Weights of a small masked image model.
Training: adamw at rate 0.0014, 37200 steps, batches of 64.
Rows from block 0 of the decoder of a small masked image model, named by matrix and row number. Rows with one number belong to one neuron. Each number is 128 + 32 x the weight over its row's rms, rounded and kept within 0 to 255. All counts start at 0. Numbers have three digits each.
After each neuron's rows are labels from the 100 images, of 14976, where the neuron reaches its highest value: "responds to" is what is common among them. Only what is clearly more common there than usual is listed. The data: photos of plants and fungi (iNaturalist). In brackets: how many of the 100.
# fc1: MLP up (decoder.0.mlp.fc1.weight, 768x192), inputs 96-143
# fc2: MLP down (decoder.0.mlp.fc2.weight, 192x768, transposed), outputs 96-143

fc1.509:185132116102089103069066133142163074097133090152177130050118134096166127164115137172098187126133099099123097087170143114146135146113132113159106
fc2.509:125110148148134197161127129116178185122121133168129145081121156135140111089124138168127151093104179224181163125061109128104098133162130132058141
responds to: class: Liliopsida (32); order Asparagales (26); family: Asparagaceae (26)

fc1.654:228183145076078090071107151146135111115140098134090118067132151091137150153131170132118184162088081103122107078133139119142063165123146107142103
fc2.654:084088052183179192141089109140183085147125180111150086131105143121110062117121099145122180095125120198133132133119114121120179119115133140168104
responds to: class Liliopsida (27)

fc1.326:129105110195158174181071134127153106172151102133117144097128135171176138162147112200090083116053064084144099121089138078110109212146113131146108
fc2.326:146109099110111118094180155146132169158108099188140126068118115091137086108098129107111100135111175107098105106142099106100147174087107129075132
responds to: order Asterales (39); family: Asteraceae (39)

fc1.34:145122106119084121130131169165124106150163110115166121152061164094114089109147166123127125164085109085084066139131173108153092068145113088149111
fc2.34:105079091096100105223165122144117174151161177105165152115087163137134129132168143144106109129119133088095099167169108101126132139168072124116108
responds to: order Asparagales (27); family: Asparagaceae (27); text has "yucca" (26)

fc1.252:124107124123162156126115180135100100137085105123111196153090089213199174124138185098122111127188130110098119123081125166091126157217164169118146
fc2.252:092136104160206101086189128131086168150139229177122082160146140142152156150127152123122132151089090207129132101096094087080152156193160122057126
responds to: class Liliopsida (26)

fc1.750:157128140165140176114117193142144106134135091117122171088133112112118131086123159157130120145125085095072132143140116115142097208125163145173112
fc2.750:141084106160159055147128082118177204154147158116102094207154161119098112127142081097114113102088197225131171153131117121101128130111103103070138
responds to: class Liliopsida (30)

fc1.4:141082109157149156171148156173128117129168080119187105065149111117091111121127171149095133187105108103120112135105168118167079141126129086140129
fc2.4:162114140148140025171143130091118146149143063139055110144164116164138180092172153108132101133150193148181136165147139125116104163091106143038119
responds to: class Liliopsida (28)

fc1.32:198119120122139132105158124146123073123114063139140141140156103154093117158114178134098136157175067082130110068175147133147133120119155091140082
fc2.32:126122127168122150116134150102100219141055208101169141121162194071175091049144105137118109121099152155136175167170113115118149155126081135107156
responds to: class: Liliopsida (35); order Asparagales (30); family: Asparagaceae (29)

fc1.543:071000000068127137115147131120136136118076134149155154123124119147153134143147067106120116119145161141131127133144129143102154163159128159119119
fc2.543:049138079102152147099000095117103056171126131119155138133148142097068120135131141127122139146117094140125126113134147114142145079096137132180204
responds to: class Liliopsida (27)

fc1.278:116134131126183205140150147102140113130139099184157137033117107098196140148094166166140154153167096113163107057113141094113106155097145193105130
fc2.278:125102105112161123072154175108077118141135090157072148130111105163092130175096173113115191193173117061148124099173139137127165144093128171108151
responds to: order Asterales (30); family: Asteraceae (30)

fc1.759:173133087141153146168157192182089072089158076167143160113105143145135183138076136195080119146130055075135060086097149093108181100173110115143143
fc2.759:132138106155127112124132115155111138150112139214095152098115131141110106153085065132114112139137138157112088113128097129139076125085051137097129
responds to: order Asterales (33); family: Asteraceae (33)

fc1.68:141095106144151117080085172132143110148162091150102134108131110110130103086104161154157123145093128103108108159144156117179078128162188130153100
fc2.68:073118107136083109133181122101144139095139152098113104142151101144190133134116136145102125108145145113087116157176122131096172120119089142114024
responds to: class Liliopsida (26)

fc1.514:112108113150145171158130220149087118156152088103130182142174110175122150109165143138092092120146074103099112084099115128126119142148126162084115
fc2.514:063134108125120185121057137129204206151172113108128142117086111209158080101162128157118106085119155091127072159135114119108096134164140152076090
responds to: order Asterales (31); family: Asteraceae (31)

fc1.120:189108111119149131167171069154147087104089087143200130120140065138104108168153114134101138147187074097170127080106172166184152134083171108138118
fc2.120:151070132108090107106088122095094150136075176154131125105100138070157121121159139108139167143124183116045096145119139118124152131142080148146137
responds to: class: Liliopsida (31); order Asparagales (25); family: Asparagaceae (25)

fc1.574:109141137154125157170135126164091091167102101215096179123124135155114102135119167124088100156141089086148135079126135161120122185111144108143097
fc2.574:113095091114135070099189158133142202148112134154095090098149138138143128098110122143113105128132182150145101139153118124111133108105121111029161
responds to: order Asterales (40); family: Asteraceae (40)

fc1.223:118119137124138167143140157167094102142133101082116117083063075159147086169118146136084103131178096110138082074085146179111094199093133115116143
fc2.223:125104130078092118148156151134116162161144093108104118160113145145102055118130139108122096127143180084155116106169113136103129178153131071073186
responds to: order Asterales (30); family: Asteraceae (30)

fc1.38:104147143160082161129091131127136126143117142099131160140137148147104099126129073129122096132036131152071137100130114114105087172154107122112132
fc2.38:090134141142106116176052138127097058133128024148132167158143141150155117155147133141124099133121095021113065096156136149113100161176133113167119
responds to: order Asterales (44); family: Asteraceae (44)

fc1.642:136153167115120154098113124120139076105102090117128134083087144147153118209119111153129122185171082095171147082151120101164076110109123164122166
fc2.642:107145144114155101070133135140060206159121131129126123121095154134117105143113133142135162152151187196165110140163105136141094112102124131063150
responds to: order Asterales (31); family: Asteraceae (28)

fc1.709:200083058052082099089132137136124087143143077132086130128155130124134135137105166136134152160100066101137114083154148127179125111139186128182117
fc2.709:108147135201123203163240123137222204110146186134128101135064121177101123102092113144128128105139141155103155172129094136108178104110130139084057
responds to: class Liliopsida (27)

fc1.477:155115109156147192140131145156146102085107094094185110068098088149211131166166129214066090135102092088099102094119140067104148159168084112107141
fc2.477:103140122148169053121096116116179137176170104157107178059118136141122157132149188173109130104079120194139059104149107137092093139113101154073114
responds to: order Asterales (39); family: Asteraceae (39)

fc1.151:156118128141104126128116149107147130213078104148100179138192154161072088077129108112136101179079111103113147125128106166109101205073165168125064
fc2.151:122142163111134120132145147128159170185109142118119097109138107143098076120118131154146112123122154096134096124056115126116064142136157097118157
responds to: order Asterales (34); family: Asteraceae (34)

fc1.240:181130126146103153125170143148117125112170106158173113128141137110091130133144139179102140118165081108120123096177121056166137140111118116102086
fc2.240:125108098131170077161180111173123095108147159098133135152122081114084178147135119070101088097186131114095114173154108099130147110133110127101110
responds to: class Liliopsida (25)

fc1.748:148031055108122118108068136138084094090113086144117137111149149117118095144141166167107153144076075087117113053178150099148103146117149119195143
fc2.748:127175170189165104162204129135122180125143208145098101101089119130114110130098093173125135114132162190160142155114103146127132130116135127088088
responds to: class: Liliopsida (31); order Asparagales (27); family: Asparagaceae (27)

fc1.422:125085138143140131130097167176132080155092086177137190092081145133158042132153165213059103145122088089129057089104139104110086081170104114144149
fc2.422:146120082123138124093086128118081155169071120134125112066141136133105106146138142192104131175082127105126099138163117176110079242111119155066131
responds to: order Asterales (44); family: Asteraceae (43)

fc1.312:130103132166148231165148164157118083119153077166159177128141144150116118119117142166107079138092076091120103037125123108137096154129122091143131
fc2.312:097099122133143091146198150133142207130125173146123124111116131117137126105102114089125101115146161174134123132137135103101131094089117101055128
responds to: order Asterales (38); family: Asteraceae (38)