Weights of a small masked image model: encoder moe soft, decoder layers 3.
Rows from block 0 of the decoder of a small masked image model, named by matrix and row number. Rows with one number belong to one neuron. Each number is 500 + 50 x the weight over its row's rms, rounded and kept within 0 to 999. All counts start at 0. Numbers have three digits each.
Before each neuron's rows are labels from the 100 images, of 14976, where the neuron reaches its highest value: "responds to" is what is common among them. Only what is clearly more common there than usual is listed. The data: photos of plants and fungi (iNaturalist). In brackets: how many of the 100.
# fc1: MLP up (decoder.0.mlp.fc1.weight, 768x192), inputs 48-95
# fc2: MLP down (decoder.0.mlp.fc2.weight, 192x768, transposed), outputs 48-95

responds to: order Asparagales (31); family: Asparagaceae (31); text has "yucca" (27)
fc1.133:598573544474591594563492583518564546400555585588534503468465580461525476440461437484573499472505466498462485485477497491519521535458582428546557
fc2.133:500484529385451490447455463437483494463567638494473505510543469564506443510450476572458425459562513516479503504475398488527266451501507505528473

responds to: order Caryophyllales (25)
fc1.279:561573530524624564568507554602453542542572532578438561629509472475544456489537466508442506527518542533502439381497529446525418547476571507510541
fc2.279:469480491482540526567446567597589509529565524477486471591497481557516429460465493529486472484556520515406482482477470517467540518476400524483496

responds to: order Fagales (25)
fc1.337:497501445424468534569523530489472519497553469479570502476482425586497509463508518566470411427454491499551493449514446515510461550512517499530460
fc2.337:472577531414532503554444553569533486534492333434565564605515568517476467519495488530440461496465513490553512445461483440551410561472453522504522

responds to: order Fagales (26)
fc1.124:467572486461514507565518478514453557532560569467476523610503414545495504491460559495520433429437543515522510451478552578584484526530500488543480
fc2.124:531521533447526471511556455546479424517458458505532476455512485493580467500417511569491501486545435506440491511479437486458521471458468492487465

responds to: order Fagales (25)
fc1.615:500552541462479486491516471404439474515552590489540512558527473550453485486474520575463437504480534531529520431493467511515400535536526428513424
fc2.615:556483545512507463455438504551473473461556401502523540588563529525521560486503485556518499537504522506464480564495598495526489444537398519488567

responds to: order Fagales (26)
fc1.601:482502470425454512510545506429471479536511402448529527501502470493467498534505563540471414446439570499508503421517438464491491528606503499474447
fc2.601:481343542471436525581585487494468532594486541638471448499481528504493494491513414499521555545513519508510499591458476503450614431488521521509532

responds to: order Fagales (25)
fc1.581:457475455443462524539513447476480543461509526479515439584506498537496509478426532572546442417463605474532470460543501523527443598618536443496470
fc2.581:497417566441499555635528503523539462588619461495536428484519534504467586512531513586509511489551473517472495520476505475533534369470497544511474

responds to: class Liliopsida (28)
fc1.721:367351335379460516508483554557500547464508518551534505465490595440486520497522357463534508455477503505455462473474508484537559475543518497489524
fc2.721:517494564572546510480430485486517471485515468415530487518469433453499473470546548504528464540472512509540510461463517533478637568559515491576488

responds to: order Asterales (40); family: Asteraceae (40)
fc1.574:476556495493533529527481518536497554433456465493406457637584521549488458472512451470508475487373439489499503535463459460573483489588562489520458
fc2.574:484481505538503514511519536577522491478518458512477475463481527509472503514532532521503514485529561496469518515528583555471525489450399539522493

responds to: order Caryophyllales (25)
fc1.362:473477465500500501521531470562499527491473593520487602493425588430499530508469505445457539506498454582516493454495506539426429547408555461580590
fc2.362:443560495483527490569482498568513482504576463433430545524489458447597595494482569509529381548476483541419495506495546506495547499439495460514502

responds to: class: Liliopsida (31); order Asparagales (27); family: Asparagaceae (27)
fc1.748:483504515501540502499414543453455559414531566521549539534440536552453432442546437435518512458472425513528476452499504435498500575529584505563494
fc2.748:497435482477479479494552445554453447523489513461459485518524491467531525491529504573497511582546500488518503541477526429525556407502370490417576

responds to: order Fagales (27)
fc1.163:539516465438474477502566502434506465494484527506526534485501473506464505489527559551480474445448525497610490439508494459503482547505485491545470
fc2.163:527271566502489551582595478464536505549457579584468484453449475488499482482515437524527553518526481531486458510479447470487547442483570495472517

responds to: order Ranunculales (28)
fc1.359:509509436479434489531457566542547511473550567485494417510454525490453509366621551582496516434532478473528515538468525515428526562479507531615432
fc2.359:464471518428476540460478580507589476516499538513572518557470589593498457479528485493505597506560489514491482484443464588606505430482477540586514

responds to: order Asparagales (27); family: Asparagaceae (27); text has "yucca" (25)
fc1.441:368416560414544491513525524503433551472485538554560519519505556489568398471459391500515493408491478487587457471498506451562425516524592427540513
fc2.441:501530492441512465469454421509511443597429554462490509470515415500512546474493517562440485504542556544550501439512494572564317475383490470486531

responds to: order Caryophyllales (26)
fc1.530:448566468426492571497504489570486491511546532504529535554423432491490502491556504580498418471478530491453561391478533548526467516584531501529415
fc2.530:459506540446589513398502564548412529536515592406551565529430498576487429519496475534498461541529452504554529492430500552510516537476611528554498

responds to: order Asterales (30); family: Asteraceae (30)
fc1.476:464529486502492560464456432531536497527513464512601466544491503558523476499523507553575491553573558494413482469516494509407637549623523480429514
fc2.476:540508470453479492462467510508446502509562525462502438390511527475522449524501539524511505492581577495406519558540504514441592536490484541423489

responds to: family: Asteraceae (27)
fc1.134:500433422493463529577487602609423563471434579508516550548525594514444438532474466546537493473426472455516460545454447478583412492507540534520514
fc2.134:494503494545556482453524529541503538492461499473470557520488449498476509512559478467518456578507487478577504563478606538487501392564508527496508

responds to: order Asparagales (26); class: Liliopsida (26); family: Asparagaceae (25)
fc1.263:500555590533473535479434491475503476483491540489474538569420540539435502487512457439486450547509462534527469479505508482443587519548530517546452
fc2.263:601440479538463533466584462493537520466518417461486521484493502462504495522478536476453551508575497515507514539470396497437343475402508516375457

responds to: order Asparagales (29); family: Asparagaceae (29); text has "yucca" (25)
fc1.729:489399510430532498520470556539497555437608374533557498491445556442584465458533406459528524380561488446510479462531471476488474555499536422551576
fc2.729:485487512503426425432472461457549500584502576547485504485496450471509538464487549583451489597536594519550534459555552581502427542508514445513561

responds to: class: Liliopsida (33); order Asparagales (25); family: Asparagaceae (25)
fc1.522:472544554472551518409380522433433581403426515544569446550496512458523442508482467502560488492570451504451474531526487472537480571589657491532464
fc2.522:463475466499492479574499424440441504532541545470458443520472443516564602487519559506529423510493503522531483543503533425592601474530488496508506

responds to: class: Liliopsida (35); order Asparagales (30); family: Asparagaceae (29)
fc1.32:529572565493559558537503540482454592423442503504525514522470546529551448475493501472544484479443497471486486481505458481477429567470616500557472
fc2.32:516451460604456527489620489428480509470477572594548513499490563493478538495562546495484601559489495517506522519503582527402533459541510487559439

responds to: class Liliopsida (25)
fc1.75:548447493419583537539459604555457566441559413496458536520492477493531415556514429498506434442539585459385455475451510463529438504563533541486539
fc2.75:525450541523545427482496492568559518507493483425484447542538487393571544437500506533533450517568476587399511475597484506469471521475438460422481

responds to: class Liliopsida (26)
fc1.317:567563553444578542566498476416474506440559564483573481588535508530535457508427458452584386448438495493454428504478461498599522604495581479495518
fc2.317:550519416496484413500442503452529551518553474457530494517464493475598605498458539493533510437518434546505485532586486400536440510461534478459472

responds to: order Fagales (25)
fc1.5:474499424371467481440448491485567455511530578446533527584488494540420484495543530531490417552489505518584494431531517484575499518537561482531478
fc2.5:535519499411441543527585497526517545502471577539395447445488565494471513512470461414466485545526491523490475523527414542470471462426375508455494

responds to: class: Liliopsida (32); order Asparagales (26); family: Asparagaceae (26)
fc1.509:455528532439513461468468503484426586465484541486506511562502510526564445438514464500534479424458525506561491491523520411588419581559557476592523
fc2.509:470463466527467453493579484541482535488463536506379503445536457489505522488526393522465420502530560508506525539502508432432536443435385468411478